Rows from block 2 of the decoder, named by matrix and row number. Rows with one number belong to one channel. Each number is 500 + 25 x the weight over its row's rms, rounded and kept within 0 to 999. All counts start at 0. Numbers have three digits each. After the name is the row's rms in percent of the matrix's.
# convs0: first 3x3 conv (decoder.decb.0.0.convs.0.weight, 144x144x3x3), inputs 48-59, a 3x3 kernel for each
# convs1: second 3x3 conv (decoder.decb.0.0.convs.1.weight, 144x144x3x3, transposed), outputs 48-59, a 3x3 kernel for each
convs0.25 111:523485501511474472532525484538534478526568472517522525523529502479520481526521475486501475506472525529509504514499518514506514481497451517491488513490504542514504518479496524486497479502478495524464521478493496476499504480491529521502487498509512524465511491489501450531502503519521493509505488515510484465478515502496508477
convs1.25 086:547478492519513509515506507476482511524476492476471489531447484532494478511474431518527507482558508478533527493515523495478544514491477522511483535507498528484498492488519519493467497516469451491505481516458438445498490540519507509475516515484491522479501492504487519496468499520446498518476460523505513506549480528528546481
convs0.26 095:507522488509551530509493482536529511485483517501492508525488512499503512516478523481480501510492474465485486503549548489494528509503562471455517472508517489469542471502507497521482486495478499505483518532509533520484503501458452488498473480483508506510509498503549544509466504484449500478476518500513494494507492468478501494
convs1.26 098:529513471509482469511500477499465523478500504503453482475539505510497469530502487503518542494481502520509553515466464520521518453481480456519508488506543492509524515503486514537479540534525521473476497475515509491481529502533503518546515489492479470460483501524505500499500538542501471533499480502487507488553525490478495501
convs0.27 088:550515525535493463489528504493491519463497492483500439481504495451507521496504460549518496540539510538493461490508500502490519499540504462514460500522500488434455489459537480490491492471525547525504479536491468473525528520488538506495541517552503499491535484459534504497477492455475479511532512481557500539523489491491479514
convs1.27 052:469455475533485508464499475505497506526495529476512513537476488481524489532474516485489499467412484528476508496485482511491458459543503521530512519514498533483492529524519488494539483526494496505509483463532476503481489525455460468461516460498528526526522494480493472486474505476518510551509499494502502525511529497477543488
convs0.28 119:495517551504527511464492478500533538470502468456481456510487514498498478507539517464493511483503456502511492533503504492495461490492476498510526487508499482506488494440507483488503482444509518496511524473478505512452530528513486484511488494463483462495502478485501493473529509517473496497454498468463457488479480486490496472
convs1.28 121:546507530523510501481478538492508488509501503544499561469445496514510526498494543530460510526524479502568511503499507498523473492505500480490496505519470522533524465548459538491517535526479462499477496491473493539546543527496492515506496532488490511514487488503542540527504516495494498520471496543544535472499549517519496510
convs0.29 098:489507536501472462517497543505485492494511528459484497531512513516488491503508487484509516491450508501513509547488492508512520486513495477519494547490490476494509493472506487517492489492498473491524501495495507492508496493544509524492527490495543469466513442457504521448474504538518499546494475533494513512494504494475491468
convs1.29 111:468493480523513459449460512506540528468467479497471505529478474514497469516491451464499509503523487493453543499506511493482510495499500496489519502498459517537509515496502524472479518520558483506515518508488513477499500530472480450518471478532523487500525544567534504524462503478449517495471504527522456523497504531479473513
convs0.30 102:504508526520520521505488497497537522517496504464525508527479511526508520541502507492540538454474503482485445510505528471495510527465526517508514507537521531488476523504503514494491483497518491458512505540524498545551477469500526487486467525521507512477514527492488501521514517522478477493487453471469510472513475526468508486
convs1.30 112:492504482476484513505481481461511518502530535492493534474498487493498482482498473537547521522534532469453519490456456481509489476517486521510486469492493475472506474498503556505482512576519475511514516482534513521485519512507551512561505536508528511490519510496512467492503486452496518514507487472517492523512542521542480538
convs0.31 100:507487500516500489491503504496533472494483518478489492478493489476521509480465479495480478513504509504541456461499496506504488485462536554529520490508481500524487490477524546527485493482517501512515507524526498498485538482441474506489491522486457481420474485486521515510481492454476505483494469483495521500525504500533538522
convs1.31 119:500519465516473456539506447537483535500515498462473487488511509544499471497525493511455500493485487499552515510535528478488508462478525478485540531473518492512455490493500487484472490497509529512546503501473486498476501497482509495496524515486484468478510531516526526556480485489541488486557517511532486428544530469495501496
convs0.32 105:497499555490509551480519515498510469457480462501532469502504488512547492521552541519461519495489484478484448494508463495451445513496478476456458466519531476496508530524543496521497507485518493494492491483482495510510499572513519511509512522501468508434473523463498473477516495541506511526529522549491480500505525496472489496
convs1.32 100:523480509456484490474489506520479457527508456536491482511467490501461513462483495526530523522527526474537481511498524502532528491511530490516454515489488545507505538532510503491538447487481492459501524513497497515521515480449537473502509507519490479458579469496556460513516534497507532539504526504470503486497482473532513509
convs0.33 100:463477509521500507479542486492510509474546533489480505489450474507488496499487504474484528470517533495499473465484486496516490527494510449476515519524514513499516495510515537499504496476489529487570481491474539497519517541536509535534516557522532552475532505479524552475461492518510499481429493481506509506510485505468477517
convs1.33 098:547524514504528477498529532503490498453496500509472525461514483548531524472498518571512486480490489434480508457474449513481506535537483502510473498515506477537549490526506524516506493510481450471457501498523465498520481465461499494464512500493542477497502496481472433468529509562510483474424507535486510482494498466534518488
convs0.34 106:467520484515514469491474474509512511502513475492538463545499523492490528501441492509501491479488501513497476490508506480485544500492466494505475473466476496508540549503502503455512495470540528514452475550489506557487464436522516504504491470555491497508503487508496523517477533492497502495493519494533502536511503517520521492
convs1.34 112:500515517543522473484469550491473503468485456497490448453522510496501489475461515501494484521522518536478529521542506519513515503516534486533505520528498484486532512526486531534498509511466542500518501490534518495487477497477525527495468564530492502510479510515507490562510540499526520489523494528504494463467495478481493481
convs0.35 095:507487501550499533522519543503532556506545513511477495471498470496495485524512516487514498497503488511523482522484522454514482517471496510480494493508527484530524488488493508515462500527515508534550510471485481508478502524530512494518519494552481510516522504507525520503489529499516510529541532538492509512459557481523500511
convs1.35 089:465502466481504455490511487457515484498464481479486509479529510488508485515477543523520515500485480535469507510515489494478532485487477482440487485499518527494489485512493545517518513506487520511516524546501531483499475529484487496523485468476509497507484523491532542501468466489457451471503499476471527512484476542457445512
convs0.36 096:471531474521530527487480484538517538490481529510488518472498491484524514526496504497522486492556504488517506493540483506485474507546483498493492497467434539502519509523526500473484528495516449510491467465523519504490500515502455531475475514487544527521469498475489491484521528515471518505480492491493488467508478482510491462
convs1.36 095:501538523490514498522491524483524491471492505460527478472495442519504517483520527506472524512495555520491535509488495503491508502484491507510485547511469536489529483525477539497495462519456541523508494547542525511535527474496525465541489482476549484496518527518523482479538502541461514517519462499540494542523527479509517505
convs0.37 128:489502491517543494492484474502507501490518461471519464484488473492497522485471558480508525507535490503498507510513471506484497517480469479539515501475486521494500477508509494503489492523558486490507490501482513504462517492505513464515480511530524456485477474494453454463504512470524498481486463475503521504457529521490512511
convs1.37 137:523519521467504508500489498483513511481517501521485503482534512465529509500491502518484496497486486507499474553517534514526519530498503523522499511496510495477523461461505526480514490511500498488491496471470497495539464478493468485501449505508504494534494514498489510441463511501472506468497509541518475510546471557535507517
convs0.38 098:513482501492466506493518548485497525474522498484494515456536552504510521463472512526525524502519512533478528512518515497505504473486517493507484521490488489465459496512472521489531510492505502553519524529493536476507519540511485491514498484443506485508502473478491493537481519517468503529513497495452486565476516524476519510
convs1.38 106:503519500513512480479508517509490514525491524517488471490470519485462512465491508485497481500505503498497492518500523528518467499466538510514525489504501480485517445473511464497461507502455498511489479477473430499470525521470485481464499483512445512556527518477504467499515509461473509541500497489480454534447451515477503483
convs0.39 112:521522567518446487488525531508499535534500522434494495527498491516510495507513485511524537496479499500480468477502494524505476492529513495537451465473488482466500468516502502509510476458462470522502487520528511470507494505533529524523486486523517484492508512472476552533484509525512471518504496513514513538519508512495493505
convs1.39 081:514547542510562487464435522485511518487499478495511510504520528514505479517492478518494496495552520510520478511530482482477513491464528541527506474495548528454522496484505496495474532507516472495508494472471474497502487487494505500467473507490493474515499518510461499470544505526514513510484466529505489497505496486458497487
convs0.40 117:510483528516515506509474511517507521562475505497501541536499530512527535514509471507479520543453488490477501490497479474498494487542530520520469521504472474481472479502491477531500506464470508478533464491489469500513519499503536525458488509474548512506490501491494520490537502476515495521512512483498531467509473530513500526
convs1.40 110:474547510499492523503547489489495483471508423515498467492491486507506473505481504483519520544527484500541498500500495529524539525500532538529522520478474521502500505462483531462505542471488488520504514513505542475496486496531532497448512526489506484439498490501468493503508503487511519484494509509485482501473503468507470520
convs0.41 110:508487497499464483526496530524474488548507490499533490494535550539481520565522487555490532520512489487507499492502518464495492508523487513494521505488481553539502474461477471506447504508470490503527526511480484525472461453511521500539501493519540543517489503497519484516511511519506509503480510510483507499494496474535460491
convs1.41 119:511524455505523512510500520499503495471499455509505522523496497453528488503511462514486527486505468502517439509510525420481513501528505486497487497505480516488489527507490511467513517538516486485502483505478507462499497484490460472509543518496533559464495493536505493464483481514494488481471505506522550490551533486476483494
convs0.42 108:481492493499529489510477462479506507499514500522524483504446473540456480476468519501484503479484447524537496491513533491460456494489501515505502488488492532493510495541522502514531487528517530511510559494552452510486519512517521526518513478518520538506483496507403469505475518480488474499508500500462517534522540512513501524
convs1.42 117:544529509471496475542524529492494434502500458491505482496501496494502477507523501500456522512502511497542469508511492527519526484492483490504443487516561500517503528479522477509510491488548505473494497504504511492505487552466496500481508506502526499554508500509463448498516493560464528540472481537470534441489472460493524475
convs0.43 134:516501501496513501459502478514487506469491490475500496514492490495481520500513498502530500458472517535506431540515505499511519513506477479478489520477484548517519494521552535507521468464513501481478500496502509490496442493476505510493490495512493488502522478493527494509506497487515504469485498498511524484498524521503497493
convs1.43 145:491534514546469513534475480532499538496502508500510533464478509507524498535496538523489464526499504439498504529436467471503521474488471468472462483504472482494495478499538535506457496515510486498518501487474519511502443535520516495483498448495488548596547531510503500479471499548535514483532501483499493493517492542534520564
convs0.44 096:555523525530524458527487510485479505478484495486495512553457533475504500469487546520493525522526512500507524511522488501522491463507513487515471502524499478515539455505491519469491500485464525504511512514473519506497490498501498516523495525496526499528484486524508545528500486493496496507452488476545499538538528515485538474
convs1.44 090:500487465521521483465485469506482549474500501499527525487509506512494522513542474454498462491484474515534508453486477500479533489471532465497518503482529488459507514508511534534497535526521495540493522478520526556481511448516468513481508507492430486521457505486517533477497513525513480517492511495513477505482482462480507436
convs0.45 084:508508512534506492522458460442517499496455487501477501522526474523467505528456503522503498501521464500504423474498498523526472474501516474478465474551505514443453465479494482446499510469517500496482497517511511493505479476452484478466502520483456504523559510462517509482500557486519551479536530514511573556553498514506519533
convs1.45 044:510511498499545519515488521518485496481550503529513530496519470539528502489507501486481537446449480504493488460495509533527433548478519502483473527519502513501477528496471501521501470485509490542477530483498529493529516497522506516511546508513500519504536510514492463518517484502459509504487493517465514487487516496471473484
convs0.46 097:483513483514505483516523482502531506496470505503488507499487542535518524491500474490457493529497481547503480460547492513486547483527534503505512511513475495489490536475522484506478490521486492492528486504468462458509473529546440499541520493557537491538482513505465539525488486461509482491490513469526523486493475471518487518
convs1.46 105:512507542508524481490446521494520505477510492500476529504471488461495516514507510526496470497506496471561532478514480460492499526462521519518506536503505527533469531493483509535472507506490526525502509521474480526534447501540492518539457495577512464519534497490473487468522456482508504459527468522504530442526539478503458474
convs0.47 108:512458497510495453522517487507474479507526497491559490504520513512491541504475495500476507536537502490457528474506528490509466463534470444491462512512505516492532526479526508495513511494528488475473531538490481517485522494475544462500525504504464550537511527517513491482463497507486505465460516529487476496491490501474497564
convs1.47 135:558457463523515464480560505503497508512499516494476489520475517535456545471465491465501482478503483464505463493555516506490525530514540477495505500485492545498546472525492494512510459485487509502500513508465485510482519479487484460501515508485518511534521476526533476510554493480501467528487498491507468497519509488525509557
convs0.48 109:538448528500453530496503474527483471505487510531489488478501493513516512493524499509464524524486532502482494507492491467475503475520505515575520471512525535454516503490522471553464507535500500516514527496507467490468498509512487510476446484512550532489537453512513488535469525496524470522512463528527502489517525488498506504
convs1.48 110:523499486467514486502508520509516479486482512484499509496481477474498499499486497534472501476520500513520515533475506450512533533467523510534489427454526536422513502442516491485499439488498467508507488504476537491508499463511530482539484469492493508499497503472472507474517445498480503473500437517510495495534497477520489512
convs0.49 091:507505544499487498551468533479493494547522535471455485485466532489505473443526449497520516461524514483513511447486498517486540488483465473471482502497492484526461470473484497498526498492509498535483472510518531527500486510492509516524526545485510478539522482501501481486511516502532492481487521477512517527484472497474479517
convs1.49 083:470539456481524501475498487488535507475459487520484520516512523506503503500518494546495539496508579499466541534506491481495448539479487529468493555499502533533518524516517491514490503511502538500515465537512530451520494460496481456501503478520505510475497498501495486496493515524502483516473492491473548548492535512481490520
convs0.50 110:506497523509476470478522516497515485514487538515481487519461513479482480431519455554464506510495456492487477524525518516487495452515509506487482511484484509483462463484463514496492497491501510521506502540487495510527480510488505512481503488490515467440460505492458528532482516514541482524481510472527506533474519506499469489
convs1.50 104:481489516534478532467530514523501451458504480521500489505519460512514505520526513541527489541515474486533499516509534510504481475494474543485496555522476502525538503478497488520502529531503483449472492502472448474464546477502532509440513504518454488457533461529510481485517461475532482500517482519517541468517500528485530495
convs0.51 096:474506500519499473510499524459482508483522472481545513498488542485517490516503524487494505506525492528548501500497505509493515470523505455484470566538523522481548479461559496519512493485517491506512490541519471547509489522536501486562534492493537530500499522500464489482520509498506499521488506500523524523526506566497501486
convs1.51 095:443501447505482505467498510489490522510469536488492551454511482504497493446502518510453514470492506527497527510520497512531497490489507486537499477468485509511493512444488480498516503497514516469541451498489510476528471486470480511519508473512525498509543479535468442483504451500489510514508476470499524524458505421463515476
convs0.52 105:505506488475484485530490519499499488541491502514499521449472502502471489478553463476508482476497496567466548523472523479512498528447514504497469514519498509517519559504520515501483527518475493534485485483538455546498480491477504529504492503513510495486450511544494522497498496531475524500482519485521461526475544482496487487
convs1.52 108:535498494473483510520444530475499468526467475468494512507538522500508499544487497476572454517482530503457529478483468513506493556522497480454505525470473484492481528526501491519535483505474517471474482498505507469483508477517536481535462502515524454513491542506515490498483445513498475494489512501497513506532497492495509518
convs0.53 103:504491526552478518556497529520509503501495495511457504541500501497475552468480528524464479493552489504474532525520487511516514497501437492483472514496501485529523505523466518506488493519503477491485448507494513527539515507526543479470536499527482471497482517487470531514481517520519502546460505506510519488511519495517488464
convs1.53 109:509530481492532412480521468503539501523480506480482457497485492484521490503505481460498506472444488465526500533508509506491502506490502463511547511502483526516513501466499541506503502495514502503483519488517532490486451488472514503474483494509491452511483493503509507526507509516452472492487515496547506488497470499476499488
convs0.54 095:471514468502476516518499486469470480477517473509506494542537558510495510466512558491454500548490482486520523515516478498499508494486501461440463515509469504491489481484514527496487470479479493497468506508478490514516500498476519497480540461520535544527520517488437458505491471548498504507520490516454523481500501513473484517
convs1.54 098:447531508483520553534505563490501476494497524494520521458531551492533505437471511480448510541514475499533505509508517488500498494496478511530487520489486556535509509506572523463515495488472468484458514482459520482491459496440504496478467514492527546559538503507462499472504517494533516491488537522524495535482513494545478515
convs0.55 095:541526486500465523543512490504501492530466502504508479474514519472534492512490505501496503501502505491479484487475476491454511524484523527476464469545510494492473513495495486490498518509485508502503477506522460517479474484523480509496544487449496577489458558475507538474509516479434511481483489490481503478528476514514499508
convs1.55 093:471519494443515539528496473504438493542504487505502503492526520490491519511491520512498505506486508517537528467486492508525494477493490485526484446462537496511466524509500513491542558466506486459514515491512487561509517521483455494513481479520528464502525462533502437496507520527518516539527488523468494490486504466497478520
convs0.56 080:472497476484471495476533464520469486493487508493490487482527472521470515490519488539515507496529472522502504470528508470516493488491530522473484522495460514481482517501492515529528505485523506550463537477545504567493512505462480500466539487515486535438555495517483494530493478533483508474472488530518451483477548503514498524
convs1.56 069:511507512521506509503511529488485510477486471530480501507489492477515534527540495489499478518470516494487466518488503492482489469482524497530507561504462485531528479480512460505448492485511484472491518501512506551455473530472494491498538520465502459509485504452522497505508486524501507490464518508482509493485499508505512515
convs0.57 109:538512506512515523500497472494494519518486549470477506487503462484528495477538498500498530522489487522534486461475495496497523513500516536516489473535509494477502464466461473505493507518531494468506523504464485539487494472480519492475519480508492507511490503491541541512473511510471521533481517512507491517505506540494513505
convs1.57 123:455518458466502480489471473480511487504507466517529501429448548513498496506502499508464517522494460457501488494511508492501492455470502511567535447457532447462481501499484546514531557502525506512492523506459497488502506497480499501492471489519539515513469514514514489517490514482489497506505481512485488475455469480476518484
convs0.58 106:502486497500489487510542537474518488520505477493489489508504495475496486496514469546468526491490495541493493514505479515501506508465468511472487521472483558526547512529491521499488520501537504559486483503522503458489496496488474465493482496522538463504481501508532521491510510508528498491477463492500498514510515499470505481
convs1.58 134:457528515509516490491477526527504524448511491506476470515482527476495487508491513478497482496504512531513535491500461504476512528503519491499501516511468537520457463533500524496496548495492496487512501519497481477521503490541491534436506563488477495533513536533504505509495490521479492500440543493510554497524503491523435540
convs0.59 110:521486469488504466542517493493495468490505482462474521485524465442490474494506466503533565463487586458463509507477490485475513503505490514517514514516533514491498528517542528509489527527493485468490514474538538516491473479489500495467504518477520463473496490485456493464484494485492504492521521477526522480481550519539508482
convs1.59 103:526498496552487521511504523475526537473520521501500516527520490518506503477506479491542479412484515477511482506509545520517526497511530487513544486473458526513519479514476533476530509506496527488516478490520505469520538521470485490504548492494482493490522525465481516489543476496487519501508509489495495476492474529495492514
convs0.60 091:463478496504485522494517528516492499504519462500509463484490525504508475510518550494519547518497530502526534520523518552520514549522528554495518484458492506481481495513482507506481565521428506473530482490503523501522532556550446505558481486510502423470489487507488593541475466514489516509478517540483510503501516498519529515
convs1.60 091:459524506466548468520518534521490453554478480497499503516491460530461535457576432497477467511492493490484488489536489502466494496491461520504515519528542487476500549507492517531494500490536476515505548516502487538502522544518457498545439476518540483522517501485517547530468466518488500473514490510511473530529504502534470545
convs0.61 103:517484494517504509500507521515503537531482509504492511509565567506504468441456510495512485521520508547438517472471495489496500466497516471493491514485494497548559487486533515503508470522483489466561512484481506469526482458489485476495507493444533540546506488521449469476486503525473488547508482473509497490499496474528541473
convs1.61 110:529545497552503495449499493503503449512493460487493452538489463549485444479467493531507455497491509487497520474515544532485510500515516514470486493479507488482523499549473494491483460444535482511488494507494478509487588514458530502488478545555503508526495525482487512469492530474487512499499472515490509470562492495544493515
convs0.62 097:484493489526478496542409508531517486506480507500475482513533517540520473525494459522479517499498511481517533514486530466500475475481480539492500475448464467446453515507468540555473506485499498473523504491511501465480541548497526503476494481475497519512465493545492490520512527517500544528525519508469477488526501520489509498
convs1.62 076:493594492483512477511522521497499486492503454518441469517509453521489491524473505466483508495512511487547478505503480529459502478524481544514510531508498502487472483486457500462449514490503502456449507498488532528552449492504476499481527494498483503497456497499479461529498480537510481494527489523502511521469542481500508496
convs0.63 095:500484526444506533519500514496440467518490478434479534493492528489493526511485483451486511524437524475521517533543502459498498549516518523492474527569545568508461564498530490502531514543514483492509458514470535508464520526491497496499521473528501515492524471509504492543490474507495505487489511518517506515495508512516498513
convs1.63 099:486551518497496528477456484459514486486461534517563499542492528465530506509480517489475533485513474541461572464498466484488487543477484521493449478480530521544513466507473480476506423507472502489500524504517484516553477467466486503492519515492476510513482523476506495466443516483484466480471540501503542535465506502518478535
convs0.64 099:464498470482550510471496474500510490483496461494527529492463479517492551420489483500495520468507486500509500499492507484493482544520517529467516518501497492486539495492495480456508500500500549492550469495473509502519494479523465529504497484523510549491503553499493485482480524492507515508488482536512476535494511513493526498
convs1.64 077:497531539497492482533512514491467491511520497479492463535464541456503469512491494507491501499480537497500475485471483502479482481487496483543488538533493490492494487508505482513554471501518506478522475457506507483513492529491513482546482536501491502509484526495491448517473513510493500502520449513513478521484523526517521500
convs0.65 093:452488487494517508490468499525502526487510492507499486526495488514488494535507488474496538507494522526569526516522523535504516483489524543507506479473468467506512527519477555503499500490513520500520468508484499505524465503498446520502484537491505494533513496504515502469508491507511518517480523533520495483519502503508506503
convs1.65 091:517507470499494480520492524454489482487482486475476471532500502490508521515496499512474467532526505518506552492490469512487466487497497485471500527497518486486419505517530455490475513491496494509485510492496470482493494485485497499531505542524555520505538515477482516553454474491477465489480500488521463482465492467492478498
convs0.66 107:491480527503533482511491501511476527477521518498498499515452502463476503507536495521489488499496513542485490531477506504505511505477473476511497477514559503493501515497477525453525503543501528487519495468479481466500474528516472535520471509513458511540496476465489477509516506527471488515487511500485507509511504498491483472
convs1.66 127:484527506510514503512526492534534530470488502464523458537496527443497538449520485473519500476500496533473524489523507489493531518517516468482494446484522496482544532475510446510489475486505534499472491525544506477484492451536519479542497458498522464496480540496474541530473479509494482526511517473469511515508534475541499494
convs0.67 089:489528495492505451522507527458421517511472451516503510462465481532498520503490489537535488482512513531514515494507483499498497488483543507495531514531539500509490517504517501484524553542528518496458517470512500537486480525536489540510496500499480465465483509481518466493508504503517531481518510549524486511496545479532525511
convs1.67 107:516524492519501489504478471497520476522523515520548532530520498451487477546514512490470529467476485552458498508475523496510476489462501511462479488509480476473498507489455495511480529489489539467501494532497536472510496485545513516531502481528482509447525532526540529499469491453511461535463546480513488500533471503478584495
convs0.68 108:476472497470502518503485474525503503507505503460513459508490493490521502471536451525504503511471464525508488501501493493515540510512512499505534488524474530513546527520539488552548499499473575523460555531484535493464500489499495501498517488514476509531514483503534479475573520532502506498508508498481497498468527564453526504
convs1.68 095:487531513499485508477549539500511518512486523471502465454467522497495506491504523517512466514497493478509513526492473497493471524485489486521476513489460461515495506501493455481507458540474530510509427512518536488490485504493523498513472517517533491493489497469433482498505489524499510502478524467488472556465504496503481571
convs0.69 097:524503523511503476514507505474498511507506507490495502455462509486488509458466523504493528511536529508460551544483505500499510525509489475460479535476543492493441541493510531517518472496541530499555479519525438460527463512493506469512445507536549528498477519475465483441523508492528514496517511501498487530525503494477513512
convs1.69 106:533489552496506481502510476519486506475496468486511494547477537484484473497485499439495521438503492531476504493484498494524473518500527557482544469524509469512498488551522493506496537512469491531534464493500500475498457530551460516507499451494526546501495524500486500457498525437529523498477527498487519560485491478510519458
convs0.70 105:550535512469489489547518525459491497501516486464449498483474517489534561542510546492470499486482510515482539517520481488492469482525501495488482516511513481485488505541515534471475511496482523542459469500525486461463532533535512523480490498531494525483463479481477482524502526478495504522485471483506484491530480499503489501
convs1.70 116:497465491533524489477506443531522508499509503485483508475510506515511506488521505501503494484513537487525515480476519515521481490514536533535525444464483479498493540475519508521508490499499514522490493470468485496463506530515521472508503459496495547528479483519530483516529544520504500534522459507496493489508503450517528513
convs0.71 093:495511499529501518506505493502462471502473505520538521496449497485484502520449549503460529488468491541521535504516516500478479493489551525517485540539551537498510510517496515496476488459487483542499541504518482532522535492513460468533552502491531531525529508490516520499507518476536500524546538526516499502521494518523497518
convs1.71 043:469492507497487499500514492486443476517537493509509459443524495516521505518541506487504495520525563498511521462464507488502457491515494484522463471488481503539499492504510520516492532478498504520497490547475455460525508522518503508501450488545478492476482476490480490494475492474453491461506509509540565522501504493523518540
convs0.72 101:478504529496492492504488510526478491489484506508504523475501495540542500515508543510489518489483547512521498475488501519498503523468529497516497489521511494497483509490480511509522509559497544479512565500509486505528466485545474545494485493487502522440450477473523536501495507510498494512500458482509489508520515524494525486
convs1.72 117:504471504495495509503475515483507494518484499509491516513494471556463497535517468485460456447532507482516487503525487492515523488547543505475523517466481508494489529495526497554487557491462494491499488509456487501467515491469513459501555485493491481508507509513528506481561514525538495518487490520492479490502466472499495474
convs0.73 095:530512500536519503544530487550500502510469510498506485514531532522517553506518521482511495508542511554473510503507478512516484493464452480525499524524513473541521492528513545516477473529499471513547463436492468526477502498491520506530519495455529503488516464509492486527527493522480495516474499528509517504480520460529484533
convs1.73 107:479447458506481469488494501531517510489480468460504477504509481474457506463454470521540522504512526503497520510492483486471507509482514507450529540528496546516509525457509490511476483443497502480520501539500488525509542467527508502468544506489489513457527513481497498497537480524502504476496521514500537474533500548455526501
convs0.74 090:539490491503485502525509458464428510481453463463442473543505487518473491492465463535565497492533456514461465443537535509515511442491489456490482505490489497488488450483484486479509479511466474505538492500506511489521502526483497506501496473523523508525509505527512500487519513488510503506490529490526521529494459528495503549
convs1.74 052:531470498523513484524525494531542513492548509507563502496538500533482490499535426545523547558458540494485504504466500482503502479460538525527510513544528523481530505495538511495457537519499490498468486478548477480513485508527482503532524483525505502520484523508427475544497473519494483485549514503458500507436535465434465497
convs0.75 108:480514515466480505463506540485477455535485465545487520552501507507480527505463507453518516493455541532486497501528517524515505518448519486489489492483499505498509558498495552503504519495451491521499503520514512517500502493516515458498498491496516531495504501489496468527460521488477494474499493527503491494496497474526518518
convs1.75 089:447514522509530538496477547490476470531503467512531514472507516513472464511497487501528489478526493503541538484479489507520477486517469510488528548564528523532548514523519492487484517487487519468488527513522533487537482495492504511466538488482505503491504490487506461453474476518477521521485523541492506499482466522497488471
convs0.76 100:481505498505524464535523514528485472509498498483523493498493548483502484534477527524495501507520521513477513502505508492451474506496511496483458483529524482491472483510481482482496514517482520487482471517474499459489495479484472485518503524479502495549564476544564489486507514464501513489516523488489508492514473482493451481
convs1.76 060:517495515526505542507500521500500478502466462512476497501484489491510535479538472493491516472468466493510472498511493503497501474494513537484499530525546560568480494485489490473509545451464522488483533467501501488466504535495470501506522462471453491449473507450495539495505495496516444504508497476490526500505510470494498489
convs0.77 078:527484522535495487506510492481440505533495531482483533518482511486494502457497486514514474509529536481456466450498483465501498493484480523524483477510470493483492544482562490499508538513527519517538494509557528466496517484513506520489526476484464519463495526479516467481510475500483518482521517477490519450534491478487467502
convs1.77 074:464500500511483505437489449472530507470470509476556472498477545456503499517495505505556498486490464524482490447526487471488498510488543493504476526482550479495464531486480529519508482514491458512512494522519460498519494521464492467503505507476505484509463471494495492505521529497496497521521499495505496540511524462573482521
convs0.78 102:492495502496457453474512452464475465460509467497468549492503515477487514484497526516531507534543491476480490429505516478554498518507490526514519490529512505486495495477485487503497512476505480472458493509527538520555488490526501471458521514509437466524486452510494542462522515518513500487472484475530480468481476483462511505
convs1.78 106:518453532490531540486533480522523470525500507499532458492469502461466504529487500553517523506481456502459469455505485488467520478525498507516522508464508470504477467503488479491525516533502502505489495510524512544480495500514551510499477474447485442529525523491522461545524474503513483495486515469529487511513535474553518435
convs0.79 090:484472506501491471507517451510446442513491493495504527510487504513517444500493553500476523466512516510473478463501503497494549488476512474477476493457479482463421481485490485489516501504487491462490524482447531535534545496496476499509514495514509520524511471514495480476473478474513474509482518516500496489467479480506505525
convs1.79 086:542526517523483505478547543466479537460501495487514545463543477525485527457490474507552486528515547506491474465516502514469495502524493531506490506528525516488520484480476523480525517502503469478517513505514497502489532523509471507514515519484501498506497542486491487483523501516504500478540523538482493487512534498528506511
convs0.80 089:561519515518487508484519512510471493491485455476456510523510481511506545494510472561488508517465481513524470482493501508530510469486499515503491516513487488512501510543510500514561494466507518537514528489504512463511471494516494506494529479539520518539451504546536480500518562503520520477514502494529531514534538490519476470
convs1.80 061:483536524508519478485505448512554515534525492480511475531499503481524494519538506522481520540550498530528497525508517521468512508520525517490547540492481506482448504542487460493481472449486457521479471473489490523524482538472493496524510497510505509474485519499440496448520450493512487485492469526514501489513469497500480458
convs0.81 096:489485491528502470556510491476463507485540499523495489513491510462503505431504498473502512500512489539539491501510520503506489501524492454524502510517495493488494498555537477483481529487508472537479498524549514473506518502508466480496491514508480478491505499553469463477503452496497503516529518515498512478471495502536539537
convs1.81 118:495495451533501475532515541474516511492487509496525508464479507491535502501481483491521486521516515487468493475492474479501503528527474494481500517532489543491515513512491510511537518507491501531487496536502500494522524525495500512519514489504513555528456524478493514452518496485496486505475528490479519471452505520532492506
convs0.82 096:512502480515488494528525498480461478497513485527494490464498534469490510481477525468516512545480504517565517483481462457465501505504508457499462457480482488497505507529508498532510504549478500521488509523513479495554489504513498537514488511523486517509504484514462513481488501525482492518506495498502507516516513492504539525
convs1.82 102:510480494539495487469412464482458486447464524472500529499485511512558556502508530547476492513509473536531520498479520505483517494471476466449502442473505506509523520505517481470525470480495480530539499504483491533465437487448533465472488503500545493489500502497495485507524510548541543531477472506475464477490502475474469480
convs0.83 086:507515510509474471520493456484495470519500507492529463543464484503518509548474515535495496549466473504512477488504525499512540489480514485502443504545534493482490504517531507468487471509475514432445527562504516500529480484492502500513471494550507491521498490517503501495472499456480474506508498513486506516554473493476530511
convs1.83 079:571497509520508519495517469524509507462503459527488514492542469487467500463524461500497507532512481517509476504478519508505487544510497467535518433476543534466499550459502504540469503485490470481508481475479503502510482492509526484506498484532505460520489503503468487465494533507508496521523461526522452542540540466490466506
convs0.84 088:485555479512505514513525506512502494511518486516498507486518513517503504518504511492492528465525482504538526479509493462498506488485485481441494480468500488494501552506500543496516507512494500483492473466506514492486514486481484513500479525499502501488530496499503489510499514503473523479486478497481537509536474487516490476
convs1.84 080:506499512510466494536471462491484508494472446474491515520521495514507503511528515503510510533519535480532527496511507468506472472428487461507515484516544521531513510502488493473496475463490509487491489480500494490468536533540472516550497488483502470472491504512506479516495520499518477509512481493511512528490556462500465528
convs0.85 092:505485510497503529527525540472464456467488526456482509505484544491496539486533529475488481516531477482504529480483486510542500496518498478498515497513503458477469479487475505510515530545487495539490507438471517494495496488525473493515490509482474517526537485489477490501536480518478521494515537517510529488491499506508507496
convs1.85 100:466524508495481469503527492463504538469505499484520510470507493508483503470486513467530505542482529521494486549488506511519484548525523538490518519532494467469514519507500493531487507459506501503513524500524523519498538489508539517461494471478528490504494504468474465507449444485504478441519524464495531533499496533505510501
convs0.86 091:480500493496524503551521534475474496485486503481512503468449484491487502529471483454467514490463493518503542546477499497501488509522471498496496512497473472458488525529502535514459514481531460489471470511498518511531535489508533490501503488490503469501495505493503503500459455504510498527528521533524506501505552492525517454
convs1.86 099:444491441490468510480517474490505503498494508488492553535525502506529514504500532492468431508508498488537496523535510507528538524503462469504504527492478483499495445520489577466488471520495524538499516528524525497528466525511502484462484536496473559516513514509497505483473501457478492497472554539510444463492473516520493504